From a checkpoint of a small contrastive image-text model: trained on photos of plants and fungi (iNaturalist), 90422 training examples.
Rows from block 8 of the text encoder of a small contrastive image-text model, named by matrix and row number. Rows with one number belong to one neuron. Each number is 500 + 25 x the weight over its row's rms, rounded and kept within 0 to 999. All counts start at 0. Numbers have three digits each.
After each neuron's rows are labels from the 100 texts, of 14976, where the neuron reaches its highest value: "tokens" is the input token at the peak. Only what is clearly more common there than usual is listed. The data: photos of plants and fungi (iNaturalist). In brackets: how many of the 100.
# fc1: MLP up (text_encoder.blocks.8.mlp.fc1.weight, 1024x256), inputs 172-255
# fc2: MLP down (text_encoder.blocks.8.mlp.fc2.weight, 256x1024, transposed), outputs 172-255

fc1.149:507473469497498516488513445510530517499513530461521534448504565479510482545489449482479470480492507479531500465493492511533493495503468478501513488504514509511510478449452507565517526488468511461507489482484521483511467537489470505482510484531474536498
fc2.149:504513538519521472497500510524528476518496525506442488524498487536485480481514512496487562496511496518459508475499522522480440499486508509504506513530494485503492489507513447467462494536514494501495482461510486492534481485502506490503503498503585441463
tokens: "h" (66); "r" (34)

fc1.19:460501492496478495499508462496503517509510510480497492460498517479524529509533496524477476507489496467510542480514511531503488516477504532513487471511478527503462484535464481496485490485494496472537543455536549515482518507541500527522512529465524560510
fc2.19:499556545506514485524525522528467515481486494534478505455488517504517501503518466485513514490480505501514523497543463499550498511520539481461487508472511530504495464498518522542468454477468549494547531418464496482483529511481547498549476480475522539508
tokens: "k" (57); "m" (43)

fc1.191:501494473483470531510516553487509472488488490497520512507514491475456542482493503547468507472483468538502506526483479474500504485552525494504539513541489466506470503518476557523489523511450473489502499489558488482525524519508484515522534480492537505525
fc2.191:499493496483488520467522505493517492455514514511464494474522558483467543530518493528510500489491509453543491501490495503488521507531485506513517528462470504512556495541514512506505527472497504508545499488512492490487525456579489473529504504567513491502
tokens: "l" (100)

fc1.606:461537522476505476483535567509504491511510522567488481497486481487498507466497477501517524455533481505508525495523481478487495535476471513499555500490518503501498493493546476566479467491539521542503488545494542480523499475513482516500480465486507518521
fc2.606:510474472509486503527517446474508507509500460485501496488473496545530493514534480530475507541449508492497478509487493468554510502488479521530494509509500484505484514520468487472532528511489457530484455502478511521492548527477531501521510548504482513486
tokens: "c" (73); "g" (27)

fc1.65:527485492480481489495501484515529515495545513479539515532498538525467546502448558505466485465525511534479521498471492512478505492469474489502486535481526501558522493449488468491490574478491479490509511448485490521477556509520477512510526441502509498543
fc2.65:493474467536500493486509487500489496513506534494480482474511524479510506506532533492485525481445510481501472532466518512482558488461471511532514541487535497465526522505498467493449497514566497454519477494475517456515504527469446507464511521499502511506
tokens: "r" (100)

fc1.707:511509482499524470528482527510505479479512545480501487532517511511490525499480503460553501506510495544551487560476450512444519495474533517470510504477459491542508498452492512516469505519534540533497532457477510499522536472519471513481494519488455532494
fc2.707:506499475522497527472486538491493496527511540488479515528473532439488507484521518487537488535483497484473470539510505506529501455486470477502521493516541488475492529505485539526442502518531504479502475466527514521511517533516513531482487456528489545506
tokens: "-" (100)

fc1.493:491508501527525513524522477509481498483477542514493524531528473509484539497480554513487503542486455515489488519500508468528497490495467487512491505520486534501504468492490498446526457513498526501484532478519517478508544554549495489523510500484528488478
fc2.493:523534493524469467471485450477496510496505492481555507494497494503471482527526515471493466465469489525519502541473512519533452494441522472521490528464490507491473543494476500484513504499533472495478469479528502507448514482459470521476510517519517468488
tokens: "n" (96)

fc1.523:517545510504506534532453464529499516464456488553518511487472456467493480484463515488498514460500523507467492522544482561505506511498520473488519456527461500481451480481523490503488503493524479484472497555465501478480502541461542484515538494471472497494
fc2.523:518496481484536446508477513511542504496489498488509524495498498496477469492495432500460477513462488470515497512493523547467481490489520496458480502487455536479515540518526507523499498518462461505509478514499478491508459572521539470506523482458482447490
tokens: "p" (100)

fc1.204:493463534508478458533484445546475489494473479514479514489528479523493492522512527472483487518515432502479484537534516447530475497510555503471471507506498484467534516510482497497499482507529493546464539522521502502509510509438548499511524490490442470507
fc2.204:501495567503488504445528540472467513498504516483513466528459505460499503459478494519531528466484498479544499512454457545477549478485455495486468476485513526479463483546511539473511478520499463517526452482492497494503552474525511532521496493500537547474
tokens: "a" (100)

fc1.93:443521473512509474541499487500479514479571496496503523520501529447516511522486483487496539486517483519517510535541501524520458487482522524519551493544513454500492517494421480520505489471420480495468507517522503536507517498540452525506524452501496497529
fc2.93:472439483519484499483472490535516503506520562536461505520529520446520534544494470543470510483507506486458511517511493463471498493478466519514514486579508471495494514483460514531491486468453492479504519490487504505515513489493469528508527507527496482525
tokens: "c" (61); "q" (39)

fc1.84:443517515483496514510521496494539495469522497487464487476490526485492503559535517496476510495482512538535528505548489492475511501493484515510458509511515486509523494495478537506491470544499507500480474467522491495517511565533513488456537505488481538497
fc2.84:463544476543529556528532477490473486533548470509498487470488497520547513477512547508509493477495496517492535461508499463528540537472502502490515505464454549529471527462522479497484465520473507550471531494496513521510496498478501471513493466476550509489
tokens: "(" (41); "g" (30); "y" (26)

fc1.115:455473512479511456507512534472521528492520465503516479482534479502515504510520545453472486491505516530462515445518549534481517458522538480509469506531501479513484533555509531477537490497476559504514477454512518471480492534463499508485498512495550479533
fc2.115:470463515513499500487485525510516522506495580527482513513459500499450481513521531475486520477481497486505547473509522457538447532462514518521501509545509519508540484469500494532467469492487487502532494515515481513469469487476497508507520516485525529460
tokens: "h" (100)

fc1.43:530529467507473480494479530512503495503479492505478520523476521487479507503496532504515488469494475492469533516468470517517491487538484475504507515496506482546481447487520492512498572480481547476482486463537469532501494520537490486475464450498508477507
fc2.43:472507519489545551498534510471492516495537502523502503476505530512477486491499486480487517518477512515482490467523525449439474515514483516536486494463550501468508501552523474507496450498480460524500494561529489472468519482507451509545474511509445502488
tokens: "d" (100)

fc1.482:490532518520540526510474482513526490519481543525522496505492530549477472469520492508477471507530513551486517503485510512516495527490530469486510532521500481504511475499503478497474491472481505512507471445500488487510498475538490467550502541497472472501
fc2.482:505494510513561469508511506495536502539524507508485519447491482571504500499522439513477491554465484522499493518488532511474502474505505501466491450492437492501462501526489526501483463516511498479458513511473506488509509504500495470497530507515520504486
tokens: "t" (44); "o" (41); "g" (15)

fc1.313:470540475478524483507473494520470530531510549503515496473499538516474518509481484506502548482514488490468512520485454480498508521545482500530485476509516552467506499448503447509513477487425533517536488485536466495508499490487444506511505478481516477535
fc2.313:510517512485488517497520493480501514486547504520448501513513508506461487498514458456501474494514477503527478532539526506494487478476491529485487508497472459536573502512539545506482533541489463490493447477490506501522496493524510479476486520512517529453
tokens: "l" (100)

fc1.710:530495530506497512520503481500460507524510533510509462513478483499507492531458479478490523483518502493550503457510517537451490503461532521505524479448504508501475506518474464498436511451506494497466527513538498498494551538516536522485498475519501454474
fc2.710:482505524490481538521494502531503522448488558507503490558512517504514506485498476500461483482509506496546473487484502506491474506482502487527486485505468513491526459491493539534470468473511538492542523508511496488467514506498551506481522496535501478469
tokens: "k" (100)

fc1.591:516536486508499510545501484471488493506472515469500519513522474504501537549463516493494483520514449478500513530543498545477521497538542545486478539484477482457540499502478535538502497496484485529503561497495507510464512487519467481496519476476500489494
fc2.591:510510518491509484486485512495521490484499502492530520552504495500496452498499499485459494485492505495493548510463506555478533487475506469548476556513530520529499507518456487534502529523451491486480494521450505538503516486517547517522514523517495538541
tokens: "e" (36); "o" (35); "b" (19); "t" (10)

fc1.579:502522486452526489478538520528477481500481500501486471507501503513476497485549481508450520484523487496539497488492484516544472512502488485460527543464503565521502476515473554507494520529495479466494514510512490531485498532517528466506497524535497507508
fc2.579:519519489520505508517494483481494514484478488516482490508512513524510552497492533452450472532478478520532462494491493468507502483538505526540500529464526563439481482527516477521493434514488535502507483484508501453515567499465456490532476475484520487488
tokens: "(" (44); "v" (35); "m" (21)

fc1.302:520506499477507516494447472519495508553483515501539518449532553506498547541484510536489516482495525477475517500497484550503506550419505508544472525481513479518463451494499485467490490462470525444584481498480476473504478511500504489507474464525471483554
fc2.302:457505540549525529511537512505497504431493562493506492542482477502492469509519495469489527520519490492470505469520498486493452522531507501525520465503461503493527516529508490514525483573527499498453544473515500498541502542485537524494499501512542481453
tokens: "'" (51); "h" (49)

fc1.206:471483511491515481525506495507497513499521491525547511515497551511507480496480481545489513506542501521543492507530474518494498475516490488540500467488502526489468506500462508448516443495516448491500483502500510487534540484482507479476488524494520521551
fc2.206:506493442494517530502501497535501508511465525456458485511488485509496515515538515522502507476491513509508523531461547471499525457496529485478511514533497537518486493520529540501487498493515496499466485448529470544474489503499537528523487481530503519465
tokens: "n" (87)

fc1.723:502527489523475536530452456502528485462505489482524539461499526505479495556539484515490539487516525526517502512491543482461475458504472489494525493491449518469513529550483495482467506469482480495478471535521486487485453505449493520452514487481486463465
fc2.723:481520471488508523532474495482495503477495512497445500500537496496536465550514517489475505516454490516473475483482496473422479509505522513514477511512484537521496482489492484483532547476447503462508461523468515474446479467504523458530504486456474508500
tokens: "'" (56); "t" (36)

fc1.448:523511498496492519470443474434473537557512474492494519549510501502490525530492479452449484510469478531494471491518489492545515518495493530527482518519446524469516515484514530510524490475465542490496496522491458521531490456473480535509524481466505490532
fc2.448:532461481558536481482499532514527488511498484529467520476502516486483497510480522533525471496515499488498512531497519513445515523496498502504493489532480470542482525555440496517507508496427484464511487498536497559511500493507517516477510495548505472521
tokens: "l" (100)

fc1.371:507541505487488474508483470506521532500469519514521514463470541524480459471462534524503502505486485517519504487475498488485504515467469521488475516494538491538460463527504494490505504481448514506500511474484480490453508513482502489532512500504544499542
fc2.371:506497485521479550491492518476461459469493512531543518519510527499462508547562508473484503510523500477497495554506466558539450469516509506510519496478462514460523513472500514520535474527544466476489532515512517504537516521480534491479518485508512511484
tokens: "h" (100)

fc1.267:483489535516477490504503443468474483498504516489514527472484501516484485484509506503582500497520500481511502525471481517474488469489495517494523483530507510513513545534442498509447543522497503483466515503462515473475475545455518515479501499522518516473
fc2.267:502493484453488495496490521539542475453478478470469465528493539512504505491517494525516520490496533520532482534505552514482507495489487492444471512499515521487512489460532500495492472492490482488524492494479480521530497479500526486525549512500478507452
tokens: "a" (100)

fc1.285:485526529523478497526522520472492479450499495554510511527525504531491507482492513541540474529497485520508479464499495471481502476439510483452509478518506507508530503516503501486519440529514477480470548497531508481453495537496477520518488494480525511520
fc2.285:503485482496500508475483477471550510561510468485479493514492514489482464503523497504532536487491496496531509485493522509474530486512498502487483515502482518506464499466460500512497506473515534504507492502473483539532425469520487461475566502486513498516
tokens: "c" (48); "u" (35); "z" (17)

fc1.625:525526474522455492505486510500532509481481463520499502518545500485503479522502537506482526483471477576501555494527508539499446499468529486451490493490544481506516446482483504470559483512463519480473522533546485476502512482522519487471497483501506512543
fc2.625:488532511501538502523504483493508495484491477521496524464476480469521532532534467489496487478476507496509481478506494495417503466544512486518500540483489549479496512520501495503515502430517513491524513526468519475500477501474484489464482519510438484451
tokens: "p" (58); "d" (42)

fc1.241:493502523510484469504485447529494535506490507470440504456522500475522486502505494514510493507495489473473493522466443449486509486498542524475487532508479532481505534521467507512517502513520522537498484519512494511483448538428549465543531524515464429497
fc2.241:498482553525498522450519550493504461483481498511527503508458463449463518461505496524546471472479489537551536503495496511509543468489480512459512482517508512457514482525507490482507492485509519498536482440485517472509512506514477535513526476512541515443
tokens: "a" (100)

fc1.480:538508464520465501540536508527493518510511526535533498512476460501475520524530505466479509501499508479499525519488520526455516442473512483457531480521511499500489499436506493508524519545476451489505482471508492531505485511434485515539506539515483533473
fc2.480:503483476510489520486510511507506462503498482538458498533482497517460508504537517459484495521509480560501493496543468521508478540502507487491476468516510499519501462486526474485494524489489541525532497493503486510499498467487506457509523474498479480509
tokens: "c" (100)

fc1.239:474484501535511517519478494544474507509454490520459524502476451480475533501483499472511512488490533485480541481494490492527474506492511516504481540496477505509462485529502515502489538506519507493477482525498513500459486502459504510490509442528533515493
fc2.239:507459501466490496517533543485510523512507511489511503478503501497533470527463484534486491523508474531515493507486496517511489515495501500525495503500515477518497511409511517527548505527510443504514466544488503479503499526474519470524480508525513483529
tokens: "p" (100)

fc1.627:484465500511494486474540480503500540453543542487515514506477476506532507494472516446485503491503452537515481508497523460475516542479527511481473470501518515493483479470505513501470542497514494492526499467516500521499521550550472486492456500522484527535
fc2.627:510466502513530510495464482497502484461509492476475498554508490451492506554491529494483481482498497496544444448517503507518521502478521491475480531515500483513515486502509468514501536493461555462512479515493487515524500542506480534504533449462511543537
tokens: "m" (63); "r" (37)

fc1.47:493489489503498485528516493527561559468527470434562475532498469527521504484513517465505525528523480521528446475493536520478490556512516491462441504515515468517490498475469518523483520513520524539531508492474554465522500536516491485507486483459557491503
fc2.47:486468496501519497486484485462527499479470520511529515534492483499470482535488494438453480474526499540521484456515465491466510487490522531503493496480489522476521488564517479528460483533491483486521469492501460507518513519505537507513467477520543495469
tokens: "m" (60); "r" (40)

fc1.89:483498518519502474520469484440532479495503457512509514501440485502509487494521538507520482467480490488507487511484525505473512464496510514462512543531501492527480461484460497480478529478497507464532492510544465514514455539513514505515467452518500506458
fc2.89:477496473468506507474522475522528552444485505480461486542512540503508529496555491482485522549471484510522521502513484495499482512514476474518504510520478532485462503555489549485510513506513482502516490509469538483499499493461489518504527491464513494499
tokens: "k" (100)

fc1.319:510506502514512474510488489503503470481486514478482481492482474497488515497506468495497494519512504525499524493499495483510526526485479531500509489487499487470509508511493544488478511527468457518467500451469531544498548498526482469479527479517513466498
fc2.319:514473494481499486517506485536506498562488496509549485490511514510468527522463526458503519502490480522527478507514494488505538508456502488529496545496510561517504535488489541467525494544482530506520531503478541483533456534467463498501446507484513470529
tokens: "(" (89)

fc1.106:534516528497506490500443525514540547500502482517456466504514487526464544516513481493461492525504523490520552473528493485507458511513457478525457552500500516495550496528467541513522494472503504490502460511506483515495457502483504511532459498552482483508
fc2.106:465483509501496509472541498483491527486501493527469496517535487535504513523468475497536515489513487487522477476478490494475486535535497490526507516473524566493490548512475537481549499467507503481490508552466519471518533462479494507476493468517528534510
tokens: "l" (81); "r" (19)

fc1.528:515528491492491544491514522493502486499510579497523512499525502476483522500467508450474499524475531523487465535528508496506472522529515497513514497469485461476535497501485506503487484479519481555496485496515446492530482492496493555506512523478479492461
fc2.528:509523465556518498482478489510486475501509465516502497515499489488525533481509524514480493511514504487501524504472471556559519523467500513458500515498529487498491498466530524511498503480474561468521562520522560497485495484496547471464522525522453510468
tokens: "n" (100)

fc1.303:474516516533482479505492455534503478556466500522476510525514477515504514525498498434500526495525523513509508543502535512478444519538516464508518519522481480486482483486507480460459499453501488508490492504504487539472466511463492505534547482497500500476
fc2.303:500529465468526498525520453504487509470520496478534502562481514516491506491509496566490503542469473492497441540513471502526516464477525534457506486492516518535497497461484544483482507494498560522496492474459544503538522528489482500478482478485501501486
tokens: "t" (61); "g" (39)

fc1.296:471537508516518510502484532524532511489531476543468518517499483476479473459500498496514533474524499507496530481500507535467512499508506523506484489490517548507464476491515534468541459492476458498532532558506488525484487514546471547512504537536501538491
fc2.296:484488480482473518489512455470496475522492499464501476500475512517534522514482490508488519494503506492507522509509471495500478524492504486494540492503512501484589493542517480560495519490506476538512508524521509483519490496495502468472476506501513508514
tokens: "c" (100)

fc1.624:497518490499458522512500497489496469500522522483535506521509501499478479484483497480493519469457507507486507504471500594529443493509524531481497503486474444509502462501469507503518510534501487496468515487518493513476504531492497530454485496496467491493
fc2.624:502489492502497493496529504538495518467490458540508515480479524493490524521527490462481469521508524532489486529500501497511530536512503474510464484502540520474486496499515489510459517492457543481541526518517448486505487486478555483520523492493506479484
tokens: "'" (57); "c" (22); "h" (21)

fc1.120:520501466517449508524465526501508497480478499524508506472521526509472512502513529517520500470453492481490491511487496537523490458469488497507498531504492467597516447514493505453461526460522534471504488472488496532489496548521480509508457429545518480466
fc2.120:484500487489544481488534462530470498488554483430481455533481533497473499481498482486462488515522507533489485546503502520476498538511494465515516465505519494474511498526510472519504479534497491518482510516505494467513515483467488481547514494466501507477
tokens: "k" (45); "-" (41); "h" (14)

fc1.718:486502518526464500485410510512530482489480477462533532459498486552531538524526522449484502489497511535502500489505494478507496470554530506502535532508509504462500487505500504509478544480544530479468473573537501460513503510494531505532494503521488494505
fc2.718:463500538451527503457521553449493484490484546480519465485491504504569553450515492522519494501473488475565492500511503493532487495510477482482485528510502482473488521553526493506471469457489517526516514514483488489473522512520538531539485497526490450503
tokens: "a" (100)

fc1.350:478543482473488499508500504523505494476510506458499519483496498521475527520492467528484536477507521509494518498473465496471488500529488504508498539521497468531444537505533543493575532479493540541530501508530525511524484516499521540457496476503518506464
fc2.350:516470488487496480524527503514530529501485517476478523531488524486477535502455553496479515488488516480538515502476489500457475495481525516512486555538537474461501486482525551491533518524446475516498479506518488469489463505471480472536518495543512518471
tokens: "p" (100)

fc1.455:543473475503507492474520488519446523505501561452497492454521527472495519522518486474465502520482473450509486496543499491507531538515479514514508480485568535448514529489510497529514476503466459487530509495457571462538471492490500467501546506531513498538
fc2.455:476522572506526493514494540447532502513479540514524469475502451501461524498525542495502516495482508534475522532460437484505464483470506503505508546480450440529473497477514477481514518472535548496486481524538503510442540514489554522524497533522529450464
tokens: "'" (91); "p" (9)

fc1.683:545494471512560469541517515501475450509451517479501481521555534528485501531491468452524508546528438494500498465473487502502485489517522465463518460547521522554513510497461501507534507519509489534496475492565482452513503454488477510489529478530550490528
fc2.683:498508465521490504493519504486495502510505480479473491456490516542475549530481504487547538538508486477505487487467504505479525507541509521506509474546547488508493436462514506520466502489504526445519539497506514496483496488473517462516520457481528474512
tokens: "(" (43); "s" (30); "h" (26)

fc1.696:486490523510501494470498462495506523508519518451453509495521503458499546471474478492466498562462508531513531485546518464498491511479484506508502497494497486504519484527490527522513442499504490521480546490569501499509536533481517451493516524481500463501
fc2.696:491469493512509510512488518541520470439502486495564489520504498495494522515503542463521574522525556491488487537476459583521517490491504503495475494533527489489486492460489530498525500480485489484533519498504493491560496504514531510477470486472520494512
tokens: "(" (100)

fc1.318:513513481532452539491459444478472500523534535484496493481518502456504525495487470484491517477488543477467542524499526551487524494448528526508525515496513492523502445485471518508516515499496479461488466478478513516499441484492514498483510530493492439435
fc2.318:480509514529519520535529478514575487454474528511491472465490474483513472503513529539468524489498495549515481519484520488463479510501514502516482465487476477503552511488531460453489557491487504479531547509493523462546485524484506493513516510469499493448
tokens: "'" (56); "h" (44)

fc1.501:503499494528505484485480479528464527492531503492497506510495489550459512502454524496476497462549522497522504468481501472443497489434510525505533511523568491518521498465494488455515518466535539489547461495539504514522512476538478530491447500514495508489
fc2.501:517472466512507526484484505513532507507474463505480511497503482452481511512501465515505515453510528496521475474481527529497522535487510468518502508493485529476495484514492493493477520502472532474508478466518515497496517558470510565503522496465528499479
tokens: "l" (78); "m" (22)

fc1.515:506532509451504510479457504515505533509498482478434507500497475497481492460494496488497514509534494521515527479446505467476490478536484511501486496489426532523449515555510505522495493490478504507539505474530467531492454514527520528516480474455468500528
fc2.515:493496460510461437527514461497532494519515464523473494515506519516515491529499505472477500525478506473521520488515545512503488540491521503525543508488511480506518507451452459522471575537517495512475499502504519498516562501472472491451466506521501466464
tokens: "r" (100)

fc1.661:482525477571522482506507522517506457477507484517517529496519487475490448501464553515477469515464506526535540502499513532534476489461532464492546514491529511547482447477533505510490419515438523491462513494491500464518504468525497478526524496514528546508
fc2.661:498524506445517506479516475536503466512512524510508496468467493483438531533502512491446508480454484515491502473550470504526490514500480491533484528523519514465525522487528556476461486496492485537527471465513497482462480463510457494456525499542514473485
tokens: "h" (82); "t" (10); "b" (8)

fc1.733:449530520507468479480520530491528490500520567557482499468481485472484553453465505521509511483546465475536521497554494468480500506512454516513556482482546521461503484499545477535498491483527485529476475478499522430505512472525468486484522501479510528497
fc2.733:506485450500488510521533447474515515488494448494495475480468521562557462514549523541505529561485477532488451514486506496520486485492498478542473534496470505558512505518467490466504532511484488519485530527463528542516494530464525479530495532499456490475
tokens: "c" (100)

fc1.87:508481486486484537495466477519479476511490499487502511496519491466493500494514518459472514505478507509479531537513511519518516482519496493505493514500536507515478425504481504504452482481486492469471484483474489503527493519457502489493517524498497495457
fc2.87:539499506526528496546527446480482511469503520496514489448501481478479512526506536499488465504501521510521470536488486489497444485462485499530518498509487515496506535472516442472497538511504550493482480566514496445504499494468455470462501519481512479441
tokens: "'" (75); "c" (25)

fc1.504:518482537516512492534521501516493496480511447542480501505503453514512500531531472496537499520511514516505520480527505463490505523454555485471508503516488530467527574487515499483450483537492485522456508539511487497506531509485511522502510572482498464506
fc2.504:504467506468445458465491526501503467531512508514464531479480514502465504480469503517524487436491525452554502518498544495511509484498472493462504502524492498506462500532521481508533490458516487507532506520477557538525485486517475516503498502527504545549
tokens: "a" (100)

fc1.35:495453509511473483517494465544516503507495503546517523510475477530525551493530539497469502544511490524487513483497497458487497472566496531503476483490506534485514546511483492487445505532497502515491509512482480518501525530436545471496528558473501483454
fc2.35:515499517497516538467523537469508515543502493499512493511448493452508467449444499517545484464490488482550533488488524505509498549463463504515502494516489477486491471525536476512516480501518509504509470485490487516468492472532513513483487453530518501555
tokens: "a" (100)

fc1.347:482523496496486517517499548465429451519477514495467540508449489504507510510479494515486482501483495494494542502504500455495499491496524509528502497499518477504443508500552526493504478498510467490493509492533496479481536493519487528514510458499506493489
fc2.347:521466486502537495508524503517499502495527530492498485530537525507517477515500469514548532480513506480498496500519476522465466504471500478512497511521535508491525523427524523511535548500539444480507491515490500474461445539524486498487492509544506499501
tokens: "p" (44); "n" (35); "g" (21)

fc1.752:510503490489500474519509506504508525476521532521437496491543479468526539496495467484487507559483501483513505537563526491481503558533460499509508484502482527462538514489504499468508506527504459489460508505517534528464481504491501493456513567512480471504
fc2.752:468511497516554521494477495422499483526533496494539520486477461491471448486474489528514506443512506529499480471453530486459485473485540479514492522526492486529472506503477471501507507440485523500549490534493496466510505500525493491564466504514506549479
tokens: "d" (50); "l" (35); "x" (15)

fc1.218:480485506470482478538474508460501480496522525498495506519470511484478524495464521509563465499518489520525522551474437526514494496519503467538530510477470509496486469487510479473489502510466547453456505429544486474496489481549510516467524534490463511480
fc2.218:484477454473476477478497528509517518481484523513479496474466522462463515497472480472542520516469509503458478508508528522528509480497482519525501496523500517546495495516557525504516511504505505508533513496524560488480507520511526518485507504499525535506
tokens: "-" (100)

fc1.102:471515518529521508544528482479512535459519488484476479479471500523490514489504513482491511497444513494490487523502502492534509497471516520454494457513445464517479444502485515484530525496486479493493574444495476502475535510519484490548508510492501495499
fc2.102:527509535502511501498498524497473468455509509491545483503499524484530496506517488450487495514470469500490544520529514472554528472531499542510495501505507529520505444458477467545516502539488470443522492499486493483524509507474503492499514461507481477529
tokens: "(" (100)

fc1.533:495462524499478511502499538510514462517515521488547502460516509504512559523521496514469469508478473507544495475545495516486477508508530497533507510500495489496516515498508483505510494487492474441475514547501507480519525517529478482476508483497482514506
fc2.533:551499457480537475490523482501481528504484500456455523529500522509526488463508512488524514534507499512484543574480483496510517493492489473484455509476471469541472486472485536503516476486523507523520481515486524512521481497516527535496543540509475507503
tokens: "n" (100)

fc1.372:515482508478530492495471514499456476491511478523554500495548491535472508508507527530499509473487499533512497462514421484497464494489488521501492512521503467554518537535495525487534467522469519481490570471473508503561523487486491473476521430459529456517
fc2.372:494496519468458534490532500536473537515509487494480495439481543511486502514508520467490541553530523486490461512463510495494483482527490495501487517502563533420476498508490504501547462488521458503481465557503518462462486507527506496470458543511518481518
tokens: "m" (46); "n" (28); "g" (26)

fc1.150:534545503519473507518508539523470508459478483479490485475552482486509479489520454469493477459536483508453499457497468462463497449505509490542482540484489506491474527523500501487522498472528496504515545541528509493518526508503476527527471440493473554508
fc2.150:539451544450520471497558507535490500524478492487542538477487480490484464469458463505479508514489515525509488464528466530518486515514551516494492515497511526487531499501502543474513473510506493506490485530517523505489484498481484544444496501502495479465
tokens: "p" (42); "q" (35); "c" (23)

fc1.531:463509512523488500484565490501511491507523534553493470510496462464489491467482495512502511474523491480522517496489526477496474505475467510517570492482513508492523465502528457536529445495532474510513460515481514443488523488511490489491543488510507515493
fc2.531:518481485506507527528493459511478509480525437495500482486479521545540498546524529501477545523476514502465465471501458504546513486502499485522491520508492507509467524511460518479475557480470470509475497499492448519490497540476556492515490530501496467484
tokens: "c" (100)

fc1.548:487499495508532523498535526518504504520497478490476515523489489500508498536543495515457508500487485487530492488521501503476519502451488489528537529504458504475519507485499547549517503515482451493488559526512525496485486555505484498500510497487489520489
fc2.548:473486510454461490486520490526482500500458512516520550450473515509499502467490498503506511495502518498515524537511530501490541511505453506485509507501537492506532503501510509535557480520525517517496431544480522484466512467504496500492520498508509493498
tokens: "e" (67); "p" (22)

fc1.441:503490527501511477493517457514466491506519499481491513485486591518496439484466500536484496501521506541535522494483491474517512521462530473519518481485493511530481436484479508489487492483486479503511513478536510483500519497492509485513465525440540500542
fc2.441:530500472462498496497482459475539498493525510529517523495520487503513501480503498495486560503502489468531487484483498455495456484468517469519484516514454510469470526541508488502448493470542513527454524465531537479513447491544497527498513489517513489434
tokens: "e" (100)

fc1.615:499487489486510502543512463518507516470554492483522512500529511504508499488442464496506501427511489514503505471490475518512509481551476516486484497490479522513503520496510484531475460500458505497483517477507534506499450539499468499470553536487507509564
fc2.615:511529519475489483514512512502497498474523450508482489512511499545506524513514458472495508481502493541451476513426493479491439502458429472458529500489513535506542524505541479478472466483483500495501515491453487519479488500546496489471497542507509511485
tokens: "a" (80); "r" (20)